config.yaml
arch: "tdnn"
model: "self-supervised audio encoder (BEST-RQ)"
dataset: "single notes of musical instruments (NSynth)"
train_examples: 78125
n_mels: 64
hop_length: 160
input: "log_mel"
win_length: 512
codebook_size: 1024
mask_prob: 0.05
norm: "groupnorm"
activation: "elu"
weight_standardization: false
depths: [16]
kernel_size: 5
stem: "single"
widths: [320]
init: "kaiming_normal"
optimizer: "soap"
beta2: 0.95
lr: 0.0036
beta1: 0.95
shampoo_beta: 0.95
eps: 1e-08
precondition_frequency: 32
max_precond_dim: 512
merge_dims: false
one_sided: true
adamw_lr_other_params: 0.0025
steps: 1200
batch_size: 64
epochs: 1.0
lr_schedule: "cosine"
final_lr_fraction: 0.05
warmup_steps: 60
weight_decay: 0.3
adamw_weight_decay_other_params: 0.01
Rows from block 9, named by matrix and row number. Each number is 128 + 32 x the weight over the matrix's rms, rounded and kept within 0 to 255. All counts start at 0.
# conv: pointwise conv (model.blocks.9.conv.weight, 320x320x1), inputs 64-127
conv.66 [151 119 185 161 163 142 134 122 142  96 154  82  92 130 137 131 164  78 147 114 143 122  71 177 114 128 152  75 115 139 114 135 132  97 141 150  99 139 122 105 127 141 108 118 122 188 136 144 142 129 103 132 150 140 176 116 116 121 134 160 142 122 143 164]
conv.67 [186 140 140  94 124 154 124 125 144  82 134 150 139 144 109 127 103  77 144 140  32 120 176 158 153 161 141 136 133 107 153 128 103 166 114 110 121 100 158 153  99 131 129 143 140 201  81  92 113  93 112 141 127 104 107 132  99 155 130 120  96  90 162 122]
conv.68 [156 131 109 125 106 146 101  89  99 120 139 134  87 131 151 173 151 103 106 105  78 143 111  66 114 134 128  81 139 117 134 141 120 123 135 153 121 124 134 102 174  80 136 156  89  89 150 159 117  99 173  67 127  77 136 116  96 116 111 150 123 164 148 140]
conv.69 [ 88 130 171 209 118  80  54 145 135  66 111  97  59  81 147 155 170 157  74  49 142 127 182 167 102 148 111  87 141 163 154 139 118 181 108  90 187 107 175 176  63 204 147  97  73 134 154  92 188 104 128  78 231  93  97 127 164 152 103 114 184  75  67 135]
conv.70 [191 101 125 110 138 136 147 162 122 123 138 136 142 128 119 159 122  85 159 164 133  81  54 154  89 135 127 147 150 108  89  93 138 149 130 148  81 103 122  72 122 136 121 114 181 120 123 108 143 133 119 152 141 113 118 113 128 117 110 133 151 157  73 148]
conv.71 [122 171  93 176 143 113 127 149 120 159 166 161 200 136 134 173 159 128  55 111  76 106 153 137 126 128 104 146 118 128 136 135 137 127 129 132 124 116 133 173 112 136  89  78 103 108 161  98  41 146 135 121 119 113 123 121 140  75  62 117  98 126 190 134]
conv.72 [142 192 108 105 138 158 125 125  89 109 121 124 127 118 175 153 103 150  98 153 124  86  98 127  89 121 145 100 116 168 174 165  54  97  99 176 121 113  85 110 158 164  81 192 135  82 131 106 162  85 139 126 135 116  82 139  51 125 132 101 112 119 104 188]
conv.73 [144 154 143 124 156 103  95 164 145 111 129 109  89 140 131  91 129 148 172 132 129 118 159  54 196 111 103 109 196  96 155  87 107 155 114 144  72 132 143  91 113 117 124 161 129 116 112 101 171 161 148  93 130  60  93 101  94 152 128  58 190 141 140 119]
conv.74 [128 132 135 124  93  97 133  90 113 121 122 145 206  95 140 165 152  88 163 153 130 145 149 158 149  95 113 143  99  98 121 151 100 108 141  90 127 176 142 102 174  96 149 149 128  79  76 119 148 111  58  84 137 167 159  82 170 133 111 141 109 129  92  49]
conv.75 [170 111 154 179  96 103  92  81 139 142 156 160  92  70  75 163 126 131 140 140 148 175 103 139 183 135 182 133 124 120 135 119 114  70  99 151 175 127 118 111  76 120 138 127 118 167 136  99 142 166 171 116 103  71  95 125  83 100  98 105 134 151 118 123]
conv.76 [142 178  81  83 156 134 156 106 119 154 115 137 118 173 151 100  85 153 121 140 115 113  79 113 130  90 101  59 155 168 171 130 135 137 161  99 117 128  69 114 128 139  79  99 132 180 159  88 138 200  96 126 130 126 164 182 147  85 126 154 135 143  98 148]
conv.77 [168 107 149 144 138 112 194 120  79  77  67 155 164 126  76 160  49 121 174 119 198 142 125 116 165 111 117  88 160  97  92  64 176 107 133 101  94 141 123 156 140 104  53  62 156  81 216 106 137 137 166 145 119  96 130 182 119 152  93 113  71 117 118 139]
conv.78 [147 123  79  88 142 156 184 135  39 127 149 160 206 156 102 110  70  82 134 113 114 134 121 169  91  68 176 135  91  79  93 105  88 140  87 117 128 168 144 152 228 190 116 170 166 104  60 112 106 130 105 113 122  64  89 170 159  32  99 151  67 140 104 109]
conv.79 [121 114 127 125 154 141  89  61 156 162 133 141 170 135 110 135 136  90 131 127 101 162  69 105 100 145 107  82 132 163 145  97 137 112 124 125 146  74 185 123 137 201 118 119 132 123  89 126 110 104 136 147 116 169 154 110 108 114 131 162 146  87 113 150]
conv.80 [149 180  92 133 184 166 125 147 119 135 140 172 152 201 121 131 112 110  88  99 124 139 139 147 204 106 151 154  59 160 117 152 178  90 103 107 108 177 166 124 144 149 153 181 138 140 138  97 107 131 124 105 128 104 135  99 166 119 102 138 112 138 148 109]
conv.81 [130 139 103 188 101 132 146 100 118 148  55 127 129 129 148 198 137 113 119 180  61  96 179 117  76 185  93 128 175 131 116 174 131 226  89 134  70  45 124  79 151 136  37 116  94 170  46 133  65 187 165 118 183  78  88  93 255 100 197  95 148 148  81 106]
conv.82 [ 84  91 114 104  88 136 100 108 148 155  98 161 119 121 139 106 151 132 137 191 143  99 122  93 159 146 143 136 148 160 117  81 190 143  95 148 159 163 122  51 132 119 171 137 117 131 139 136  58 130  90 129 159 115 124 108  70 182 132 141 126 109 151 123]
conv.83 [179 141 125 162  84  83 150  73 140 133 144 122 101 138 121 126 135 164 117 180  39 153  92 105 152 108 179 127 149 111 131 117 111 155 116 118 137  99 175 104  66  60 137  75 107  84 142 164 140 168 118 106 118 151 132 133 162 190 173 109 146 178 115 128]
conv.84 [ 59 141  89 181 121 141 129 105 113  74 110 111 122 158  88 128 145 152 137 155 139 125 155  75 112  92 125 108  90 147 142 125 157  95 163 114 102 155 142 104 149 150  97 149  74  94 117 136 136  77 169 116 101 120 130 103 164 167 114 146 182 183 113  90]
conv.85 [158 113 125 108  95 158 155 182 118  78  76 125 123  74 161 119 112 154 153 137 174 144 150 112 152 154 146 133 105 121 127 128 114 152 112 128 101 129 133 154 133 171 161 148 187 151 127 125 145  96 141 103 135 148 128 114  94  84 169  84 101 126 106  92]
conv.86 [110 101 110 151 137 136 105 186 144  83 160  54  58 141 201  76 107 103 130 155 148 117 123 133 184 119  97 150 134 138 125  87 123 179 110 108 194  78  73  67 102 187  74 127 118  54 115  69 155 113 147  25 160 162 106  41  99  78 117 210 202 103 138 172]
conv.87 [174 136 148 100 123 198 160 117  75 112  98 130  90 106 120 107 150 115 148 155  90 192 151 136 132 116 117 125 136  94  96 153 129 127 132 147 110 139 115  84 134  63 110 152 148 157 132  98 123 114 120 161 120  89 202  80 125 135 145 129 147 168 152  80]
conv.88 [163 143 116 146 130 125  69 134 171 111 116 110  73  78 115 166 173 123  96 164  41 113 191 120  65 155 122 126 158 154 143 168 130 122 150 143 121 112 164  75  70 164  91 129 183 128 109 129 113  95 178 135 229  70  66 178 147  91 137  91 167  98  68 110]
conv.89 [118 144 150 141 130 138 151 146  83 202 166 169 105 109 126 117 119 121 140  94 113  74 161 174 138 155  95 107 153 164 149 169 164 145 108 128 101 127 161 102 145 159 152 116 110 104 122 113 141 123 155 120 155 126 138 143 127 136 108 160 147 101 107 130]
conv.90 [128 157 107  92  95 113  65 141 108 129 117  73 152  91 103 139 101 110 135 139 120 130 124 154 104 144 107 166 148  93 132 118 126 127  89 132  99 165 133 120 182 194 128 145  88 119 176 114  82 216 113  65 159 129 118  94  85  75 101 136 135 100 143 140]
conv.91 [103 146 108 136  87 112 167 126  99 164 202 121  27 133 159 106 110 113  97 123 162  82 104 183 101 127 205 120 170 113 140 113 118 169 130 103  99 106 141 137 157 129  96 109 181 145 108  68 123 153 101 128 158 151 111 108 103  71 127 102 130 111 110 152]
conv.92 [139 123 180  79 116 117 139 117 142 191 127 122 126 104 103 117 123 113 200 202 153 110 122  97 153 127 104 142 128 149 133 144 120 188 108 138 168 128 116 161 112 128  84 140  99 165 139 137 140  80 118 156  94 107 135  75 102  71 156 137 142 160 159  87]
conv.93 [190 150 145 166 120 147 184 116 110 188 104 129 125 129 113 125 116 148 107  50 214 135 150 168 113 134 145 166  82 158  83 173 151 160 130 140 147 140 131 158 130 134 156 119 111  94  78 145  67 200 149 127 116 177 150  92 190 172 109 113 143 135 122 163]
conv.94 [128 199 126 167 144 100  71 164 122 146 146  92 177 105 130 134 166 109  94 125 108 132 136 119 167  86 100 148 123 112 132 129 183 102  99  84 168  78 115  97  70 132 118 133 112 162 153 103  88  95 117 126 162 108 124 106 146 139 155 173 133 185 157  90]
conv.95 [ 82 138 126 134  88  85 114  94 124 106 130 153 125 101 114 123 117  98 156 164 122 166 128  82 144 148 126 138 133  97 126 176 145 122 137  77 140 119 170 149 132 115 146 163 107 152 169  98 138 125 121 140 127 112 138 130 114 152  38 142 122 153 114 172]
conv.96 [147 101 182 135 168  83 163 126 149 149 104  88  87  86 166 137  66 129 117  91 199 123  76 145 185  84 143 116 144 155 120 108  77  97 150  59 118 196 160  68 129 132 146  99 166 122 139  84 156 133 149 115 129 105 162 116 151  89 149 128 158 140 103 186]
conv.97 [124 138 109  87 113  85  43 134 140 153  94 173  84 129  64 157 124  94 173 114 140 164 109  57 112 141 113 163 103 168 145  70 119 161 188 185  58  41  87 150 163 127 113 101 126  76 140 129  88 138  46  52 116 110 135 123  82 130 154 161 124 156 150 104]
conv.98 [127 142 110 121 132 137 126 140 122 143 100 144 118  84 191  98 103 162 141 125 165 140 140  94 152 112 167 192 190 111 128 136  97 145 119 104 173  77  95 152  95 118  84 101 127 101 205  90 166  82 116 145 163 109 103 144 108 139 145 115 102 166 162 102]
conv.99 [166 146 155 125 139 130 169  50 121 103 136 111 161 173 174 128 125 111 203 146 202 146 150 150 158 101 136 121  96 107  85 122 139 151 139 136 137 147 160 112  71 143 168 130 101 137 131 100 111 130 134 114 161 193  75 143 119 106  78 128 142 111 138 129]
conv.100 [135 129 129  88 104 130 156 117 146 101 107 142 161 152 113  88 138 150  77 130 140 132 124  98 179 116 151 100 166 121 184 143 126 137 173 146  83 151 151 161 137 153 102 121 140  97 166 172 134 101 110 165 128 126 133 109 166 128 146  67 107 128 114 143]
conv.101 [126 132  71 176  85  63 150 190 116 118  84  95 108 101 143 128 165 100 176 130 102  82 115 128 158 109 110 160 103 164 137 149 143 125 145 159 109 131 142 128 125 151 163 100 125 107 168  86 123 146 170 127 166 138  94 105 126 140 115 122 151 200  98  68]
conv.102 [ 95 117 113  98 130 151 165  83 112 161  90 152 108 122 126  91 104 143 124 160 111 126  81  91  93 157  75 182 127 150 126 114 151 188 122 120 100 142 147  99  72 116 110 143 101 104  99 136 158  84 113 150 158 168  98  90 129 176 184 174 108 103 114 156]
conv.103 [111  83 139 148  89 142  90 127 146 194 120 140 105 156 115 139 143 129 164 103 122 148 180  95  68  90 121 143 192  95  93 123 129 153 182 170 141 148 150 155 149 135 134 138 113 174 132 135  89 115 173  94 180  99 153 104 100  94 147  90 143 110  95 105]
conv.104 [106  75  99 133  88  87 102 103 179 144 110  93 145  92 151 119 169 110 186 145  79  82  69 102 111 133  83 131  89 142 136 167  74 111 154 166 118 150 223  88 183 167  90 117  40 208 131 148 167 105 151 159 121 138 155 117 121 123  91 118  90 140 117 121]
conv.105 [132 124 186 101 116 115 116 110 147 163 106 109 120 111 143 101 156 101 159  92  96 103 139 126 141 129 113 115  98 127 165 125 107 142 122 143 142  85 138 137 125 139 124 117  86 140  94 104  94 130 153 145 115  61 118 165 123 141  77 156 130 151 136 143]
conv.106 [118 153  96 103 178 144 186  85  96 101 113 163 127 127 124 144 147 108  66 125 141 134  97 123 115 111 163 101 146 122 187 116 136 149 109 114 166 131 136 168 101 173 110  91 205 115 158 139 115 124 139 209  92  86  91  77 160 145 148 121 141 130 206 119]
conv.107 [124 190 138 142 108  40 111 104 111 139 130 115  85 162 153 138 168 125 173 106 141 123 180 150 124 162 104 138 197 121 126  50 182 192 115 149 185 128 107 153 118 141 178  84 202 134 139  80  98  86 105 139 105 137 124 170 135 162 134 131 137 131 185 148]
conv.108 [158 154 149 173 145  93 155 119  95 152 111 147 132 125 141 125 173  76 174 166 135 125 140 116  93 196 121 114 113 150  99 127 111 153 115 143 114 104 134 160 126 171 174 137 127 135  90 144  93 136 167 112 123 135 107  94 122  74 157 174 139 116  96 118]
conv.109 [ 68 132 133 108 154 148 171  97  80 152  92 122 133 139 111 157 104 122 117 125  80 123  86  86  81 151 115 118 113 156 129 121 147 121 117 154 109 135 136 130 142 161 180 104  89 131 159 136 138 127 124  88 116 124 132 108  78  75 104 154 135 100 150  84]
conv.110 [143 117 132 105  73 108 131  95 173 104 215 105 135  97 103  75 111 124 165 117 163 132 165 206 125 127 170 128 149 121 121 115 138 188 114 131 165  95 132 158 138 105 115 201  77 110 163  76  98 170 145 153 152 183 131 153 146 143 123 122 121  88  74 145]
conv.111 [122 153 105 126 131 142  95 106 185 109 121 151 102 166 134 142 138 135 169 143 117 123  82 176 153 180  87 104 120 111 145 123 108 169 176 123 141  91  78 143 175 101 121 121 114 147 158 157 154 129 119 162  72 124 109 195 122 149 114  56 121  89 153 111]
conv.112 [189  92 122 120 109  89 158 105 127 139 169 104  75 106 187 135 167  96 122 151  90 106 121 107 115 156 148 126 119 114 186 162 151 111 108 146 134 137 124 160 120 150  81 157 141 128 107 133 139 137 173 189 120 146 139 157 110 128  94 104 103 158 108 103]
conv.113 [162  82 148 114 125 138 151  85  52 155 137  97 117 106 140  84 113 134 145 118  63 144  53 128  98 145 120  21 149 135 131 122 101 149 156 138  84 105 128 144 135 100  74  95 124 121 123 117 148 111 154 136 178 113 143 121 128  71 114 179 108 134  98 180]
conv.114 [108 103 114 173 186 167 174 182 116 131  78 172 149 176 130 132 140 134 119 149 159 103  71 162  85 145 136 137 103  76 117 164 116 105 169 111 154  99 160 162 105 126 111 159 150 150  93 124 131 127 114 132 135  80 104 126 154 122 134  91 129 115  99 100]
conv.115 [ 96 195  95 151 163  77  69  67 187 126 147  86  83  37 183 197 225 101 124 199 134  82 125 159 124 132  32 187  74  28 119 140 146  72  45 142 160 187  53 124 142 155 177 121 106  88 114  65 134 109  78 210 133 165   0  91  22 215 114 129 155 169 116 141]
conv.116 [110 112 115 142 126  94 154 102  71 178 184  95 124 153 156 127 133  53  92  86  93 134 132 138 132 195 116  83 159 160 188 119 149 174 124  85 135 115 150  91 129 169 160 133 144 122 156 138 148 167 187 149 129 136 118 126 111 148 114 154 129  83 106 181]
conv.117 [145  87 127 167 133 114 116 106 147 118 128 143 157 111 104  89 192 121 130 157 135 107 188 124 113 152  99 151 112  85 156 131 134  76 180 121 129 142  94 149 117 117 123 175  56 113 166 152 109 113 106  98 110 148 168 167 166 170 127 143 126  42 101 168]
conv.118 [143 135 112 122 143  96 152 132 122 139 129 124 119 150  95 121 123 132 110 144  94 109 118 115 115 102 121 120 133 111 195 170 189 149 144 142 142 162 131 162  89 122 152 105 166  67 114 155 109 114 115 112 157 141 112 111 146 165 129 159 143 137 143 145]
conv.119 [107 110  69 124 113 172  83 129 150 161 184 106 133  86 132 119 177 120  86  91 147 135  86 121 159 165 118 111 100  58 164 114 145 179  82 104 185 118 110 169 167 157 167 126  82 126  85 151 150  94  95 152  82 143 121 135 130 152 123 134 137 145 164 155]
conv.120 [166 155  92 113 171 140  88 133  46 106  92 152 145 114 158 197  83  83 138 167 106  95 120 127 115 156 136 147 147 112 143 164 135 150  94 116 156 157 144 133 156 137  84 124 100 106 122 143 104 153 105 150  93 126 146 117 150 115 197 106 135 129 107 119]
conv.121 [140 148 117  89 138 179 112 101 122  91 102 160 172  87 134 204 138 143 128 116 144  74 106 113 110 140 180 148 133 161 133 106 158 163 122  77 125 118 100 125  91 121  95 134 125 125 100 101  53  78 142 108 125 110 134  84  91 160 134 148 151 126  88 158]
conv.122 [ 85 104  73  80 117  58 151 110 122 184  67 112 122 137 145 119  98 137  81 123 134 156 116 122 163 116  92 133 144 201 119  77  71 137 198  92 146 165 142 114 144 155 124 206 118 133 167 152 200 147 196  99 173 175 127 116 135 103 134 102 143  78  98 114]
conv.123 [139 159 115  97  75 154 159 152 117 159  82  88 162  96 121 116  98 122  64  95 125 107 113 176 108 135 115 111  91 163  98 146  96 154 121  62  71 192 140 114 138  98 106 135 198 155  70 149 135 142 124 111 134 105 175  79 192  91 152  94 138 135 178 120]
conv.124 [114 146 126 107 111 158 143 117 132 162 202 140  65 124 132 119 165  91 131 131 152 121 178  70 126 138 184 104 155 143  81 133  58 184 108  87  93  84 106 142  96 184  79 106 141 116  97 155 194 128 132 121 178 145 123 158 120 152 132 117 152 172 102 116]
conv.125 [ 75 103 145 148  92 119 180 198 170 145 102 156 117 124 122  93  74 174 152  91 138 127  52 167 121 110 150  67 143 109 160 129 187 107 124 100 145 175 120 151 159 125  85 147 114  99 188 158 171 157 120 183 192  84  60 131 138 129 135 130 124 142 169 219]
conv.126 [199 115 169 127 127 100 121 188 134 124 143 116 157 124 136  96 195 180 113 112 174 130 131 109 142 173 103 141 129  64 106 149  87 127 125 159 171  88 134 155 108 164 198 141 135 161  79 102 135 148 162 135 177 115 135 142 175 171  96 137 104 191 118 151]
conv.127 [123 149 134 127  36 120 102 165 135  86 133 138 120 128  99 158  95 168 127 145 119 154 154 104 138 102 149 143 158 112 164  62 128 169 140 184 129 171 134 170  80 151 118 160 116  84  93 111 181  86 189 137 116 105 108  88 100 133 145 167 131 104 197 149]
conv.128 [154  48 203 118 151 157 166 128 101  80  67 143 228 142  60 148 117 118 146 189 113 144 104 160  74 123  78 154 154 140  47 127 176  86 133 105 158 119 135 164 160 135 109  88 156 171 153 135 113  93 142 114 113 163 139  49  93 136 166 189 116  96 112 104]
conv.129 [154  96 119 157 177  98  74 122 148 110 201 109  66 130 128 130 171 118  91 157  95  88 136 200 121 135 121 119 144 187 163 109 126 162 137 146  90 144 169  89 171 121 141  66 125 185 125 174 157 124 137 153 129 140 125 185 158 111  98 152 145 143 146 157]
conv.130 [116 157 123 151 118 128  90  99 108 101  64 137  95 123 103 144 158 115  77 197 129 132 115 163 110 156  94 135  97 117 131 166  77 131 184 130 167 116 168 114 142 186  56 120 136 150  48 120 194 100 117 197 125 114 168 141  77 144 113 117 137 139 163 159]
conv.131 [100 173 142 104  62 129 157 149 127 183 130 135 141 167 129 120 143 147  51 113  24 136 166 112 136 116 181 141 153 128 123 133 106 118  92 210 129 138 114  98 126 157  85 109 118 173  48 130 140 134 165  89 126  80 143 171  90 136 153 153 140 186 108 142]
conv.132 [143  92 229 105 100 131 150 134 130 151  83 186 145 125  74 119  81  85 141 158 122 112 139  87 131 128 182 125 141 142  99 134 141 101 198 184  98 103 160 220 152  98  89 119 125 189 117 198 104  91 181 134 155 106 120 183 185  93 104 100  64 104 104 177]
conv.133 [118 133 138 100 142 146 101 130 165 125 159 185 130 120  81 128 147  78 183 202 188 152 127 156 134 111 138 130 129 156  90 139  99 127 135  72 125 155  89 172 194 107 177 123 100  98 138 142  91  77  58 118 147 119  94  75 150  95 124 162 175 120 121 115]
conv.134 [144 145 121 188 133 139 143 113 166 144 121 155 169 152 126 142 172  35  91 132 104  82 162 143  93 183 198 110 153  87 118 155 191 142 135 131 115  88 109 143 139 143 155 169  71  98  74 137  93 164  80 154 129 121 133 106 107 180  90  86 194 129 114 140]
conv.135 [138 138 118 120 141 108 175 112 115 168  90 122  98 175 129 127  66  99 153 148 138 176  97  99 108 104 134 103 134 136 138  96  99 101 188 128 149 117 149  95 162 134 163 149 104 108 131  83 140 128 129 162  76 114  83 144  99 143 114 123 124 193 127 158]
conv.136 [119  75  99 105 107 181 142 109 180 127 155 105 133 130 148  87 100  69 154 109 134  77  94 120 133 127 115 119 164 154 141 153 122 165  94 135 129 122 142  99 149 114  93 128 111 210  58 171 160 145 142 129 103 124 142 137 112 135 114 176 109 115 104 145]
conv.137 [154  91 118 117 106 179 130 174 134  98 113 134 151 122 153 104 117  96 138 156 115 110  96 114 127  47 170 117 100 106 173 158 102  65  74  85 115 164  67 103 162  79 118 124 123 117 159 121 164 122 140 130 127 106 132 135 103 152 156 154 122 111 162  96]
conv.138 [ 90 179 138 125 136 118  73 121 105 163 123 106 112 110 141 112 185 157 201 151  55 120 139 142 122 115 162 171 114 100 103 112  92 142 154 144 130 125 115 193  62  85  34  87 112 152 149  89 152  99 125 112 149 139 143 155  99 150  83 119 108 150 100 117]
conv.139 [163 145  76 116 170 127 135 117 123 129 135 140 103 116  98 143 128 111  74 130 120 102 139 121 107 102 160 137 150 179 120 160 103 160  84  70 132 132 143 120 148 134 137  85 132 150 150  47 106  70 153 113 123 129 105  66 135 145 142 166 205 142 133 146]
conv.140 [ 92 128 130 121 115 133 155 113 124 121  68 123 141  83  72 131 122 135  82 127 172  85 112  67  99 128  81 140 145 120 123 131  83  93 139 127 164 136  99 132 198 123 125 145 101  74 148 135  97 100 138 123 153 113 145 141 118 135 142 109  93 119 104 126]
conv.141 [112 129  87 136  80 120  49 160 144 119  72 154  49 132  42 133 132 174  88 216 139 136 133  43 137 190  93 106  70 154 154 156 116 198 117 116 103 113 123 120 115 129 152 155 105  83 117 185  98 113 192 125 169 119 121  80  59  96 112 140 155  90  44 134]
conv.142 [117 178 142  70 173 120 144 142 151 164 136 189 107 147  94 133 152 149 150 200 141 151 142 126 159 148 132 105  77 138 156 131 103 147 144 129 116 182 111 162 206 191 161 136 158 105 138 160 121 135 127 140  97 120 178 170 147 139 139 141  80 147 163 117]
conv.143 [169  63  82  96 166 113 112  97 173 108 119 129 106 130 110 132 154 147 106  69 108 154 158 134 149 190 124 154 156 100 107 101 104 149 123 120 115  90 139  83  97 144  97 151  70 167 138 163 124 122 104 176  93 116 112 137 185 107 124  68 189 146  82 116]
conv.144 [ 83 143 117 110  91  96 144 116 136 122 152 105 135 147 148  78 146 153 146 129 169 196 110 157 121 117 115 103 124 131 131 150  92 102 103 115 154 164 103 121 147 109 135 166 126  80 172 127 146  98 137 112  76 113 127  96 135 101  71 185  92 153 164 132]
conv.145 [150 166 109 119 186 171 105 180 143  89 120 156 164 134 142 165  92 131 130 142  24 167 123  70 120  76 160 106 112  35 158 119 124  81  99 120 135 102  97 111 160 143 113 156  35  84 149 100 154  36 183  92 120 122  40  80  80 187 132 125  49 106 160 163]
conv.146 [ 96 138  96 182 108 115 135  97 159 117  40  90 157 155 148 106 125 156 120 129 150 124  83 139 124 129 141 177  69 130 106  76 158 106 133 144 115 162 127 151 109 155 144 132 191 118  99 135  74 136 138 167 115 117 134 121 132 119 150 111  81 163 103 117]
conv.147 [160  91  84 128 148 146  70 160 140 179 125  61 135 139 144  99 131 120 120 100 135 124  96 119 125  99 123 209 181 124 123 149 170 115 119 100 130 129  74 147 156 136 137 115 129 159 190 167 111 145 123 146 140  92 119 179 122 162  76  77 156 123 131 157]
conv.148 [144 126  95 143 143 134 129 137 126 156  96 121 106 152 102 142 103  86  80 150 171  98 167 120 140 129 135 114 190 132 127 131 120  92  88  72 157 123 121 114 168  85 130 106 168 134 148 150  62  87 149 110 192 104 125  95  93 130 113 135 139 177  84 113]
conv.149 [ 87 165 122 121  95 114 123 168 118 137 108 112 128  71 190 152 134 136 116 112 121 213 176 140 120 165  96 157 137 145 125 140  73 203 125  81 163 115  90 132 162  99 145 128 124 110 153 131  73 124 138 188 185 108 178 128 124  61 112  48 112 140 159 137]
conv.150 [114 155 114 106 119 165 139 161 104  83 123 135 123 150  99 141 106 118  38 124 163 139 150 124 107 147  87 127 141 168 160 107 175 142 151 149  77 121  96 164 109 166 164 136 121  82 129  99  87 171 129 113 184  95 128 134 130 130 174 136 132 173 131  91]
conv.151 [157 168 105  98 135  96 116 204 203 121 181  96 161 134 131  88 118 110 145 125 102  99 108 148  99 104  83 126  99 160 115 125 193 127 118 137 108 137  96 131 131 160 118 133 129  99 124 118 127 167 119 105  98 109  58 145 156 132 167 169  82 149 109 146]
conv.152 [ 97 196  67 136  88 182 130 166 197 143 133 180 161 150  68 146 131 132  64  99  39 193 168 137 221 211 226  97 204  75 203 186 158 184 147  98  83 151 121 188 124 204 104 174 142 116 156 169 136  81 189 135 123 143 208 164 170 171 213 116  87 120 162  87]
conv.153 [158 134 187 117  69 106 132 137  75 159 141 130 125 120 110 133 127 113 171 147 122 162 122 131 133  92 112 110 138 162  94 155 111 132 107 121 134 122  96 196 200 138 103 158 135  91 111 117  63 114 135 146 133 151 107 164 161 135 136 150 162  81  90 146]
conv.154 [161 107 179 106 153 122 117 192 131 109 123 145  98 150 121 113 129  99 136 125 122 161 112 146 141  82 130  74 131 150 127 123 158 135 139 117  85  82 116 109 162 135 123 111 113 170 122  72  97 153  93  99  94 101 132  79 105 155 111 105 102 148 157 122]
conv.155 [147 137 170 114 161 141 144 184  96 142 167  89 176  70 148 114  98 161  47 183 123  83 155  98  86 114  94 119 131 124 160 110 105  59 106  85 143 133 177 112  67 117  60 173 130 108  83  77 149  94 138  86 113 115 156  88 118 141 146 127 100 109 101 109]
conv.156 [109 142 158 148 118 110  71 101 166  87 191 171 119  37 110 197 164 141  74 119 126 101  63 176  87 119 136 156 120 150 121  88 184  87  96  96 114 139  88  92  82 125 158 138  62  76  56  73  83 121 105  76 132 156 131 118 111 171 117  78  63 136 157 115]
conv.157 [ 87 166 118  78 140 181 108 143  92 152 143  94 160 109 152  90 189 144 146 118 140 130 129 202  95  84  85 155  99 159 106 148 149  92 136  74 141 115 126 134 133 150 148 172 118 142 123 109  68  60 148 104 157 171  42 106 120  74 122 160  87 103  83 136]
conv.158 [119 118 126 103 141 116 115 139 226 117 146 189 127 152  90 135 122 133 141 156 123 139 134 148 124 173 155 118 150 128 148 110 156 131 160 182 168 146 142  75 131 142 178 127 127 115 116 138  87 138 127 106  72  69 154 126 129 132 138 129  88 170 165 125]
conv.159 [187 109 115 133 102 132 153 126  96 156 125 107 112 154 119  63 119 117 106 136 146  91 177  80 112 120 144  97 139  98 102  77 115 165 176 171  95 143 207 131 120  97 107  89 160 147 120 168 133 171 152 142 106  77 139 165 160  63 109 133 101 161 117 126]
conv.160 [169 122 120 121 141 133 126  93 155 117 145 133  72 101 116 156  90 104 140 109 166 131  89 172 119 136  58 112 162 138 170 106 132 149 100 162 135 126 133 147 105 151 158 124 148 127 128  84 142 123 114 157 131 120 145 129  94 110 114 111 165 148 109 101]
conv.161 [138 113 135 144 157  81 137 107 100 135 121 117  91 148 114 139 106 147 109 183 123 101  88 190 140 134 104  88 153 124  67  79 134 111 159 137 149 121  93 132 114 134  69  98 191 159 111  81 152 145 114 136 173 164 125 139  74  88  86 187 144 169 102 149]
conv.162 [164 171 142 104  91 119 157 125 160  95 112 117 113  98 166 162 135 143 130 117 143 131 162 168 172 123 136 173 124 133 132 107 157 134 162 115 156 110 139  62 140  70 161 156 110 177 147 175  99  64  90  67 170 157 127 168 189 168 149 162 184 130 211 105]
conv.163 [105 169  94 130 125 143 173 100 127 112 165 151  88  79 121 178 136 133  94 135 165 182 128  66 108 111  99 172 107  57 134  67 171 187 111 129 175  92  74 126  95 117 124 126 110 110  61 121  93  98 131 115 115 195 117  92 118 134 129 125 148 113 124 141]
conv.164 [164 106 127 142  96  94 211 104 112 126 167 123 138 121 106 115 114  88 111 143 173 132 135 112  50 111 112 117 149 168  69 174 132  93 122  72 109 144 117 104 102 145 109 136 125 124 127 155 171 151 134 124 134  97 148 136 140 148 120 133 151  75 116 136]
conv.165 [184 120 144 159  62 147  98  85  97 161 111 105 134 177 190  71 170 117 159 144 147 171 104 132 131 123  76 112 136 174  90 136 117 128 146 109 181 118 204 122 165 161 102  93 147 107 136 169 200 216 143 118 125 151 166 124 126 120 137 162 107 123  91 151]
conv.166 [ 87 147 152 120 133 134 151 139 158 140 137 109 130 126 105 109 155 102 122 148 128 116 162 123 163 139 119 127 120 100 157 112  99 148 167  98 138 152 123 124 163 110 106 116 119 124 144 112 189  83 171 147 132 124 160 158  98 111  89 110 134 156  76 155]
conv.167 [117 161 156 127 177 151 104 152 154 152 199 128 140 163 108 172 202  58 102  82 140 108  83  86 140 237 117  74 162 183 142 111 134 128 130 142 105 128 112 104  69 144 124 168 159 141 130 108 173 125 145 194 139  92 115 131  95 144  94  80 169 148 113 155]
conv.168 [187 151  99  85 160 144 138 146 124 104 122 137 139 162 112 137  94 135 161 128 128 141 127 158 153 223  83 135 130 142 206 149 104  79 149 111 110  99 124  93 146 117 134 103  94 191 105 204 111 165 119 160  24  73  99 164 150 123 111  51 123 129 100  81]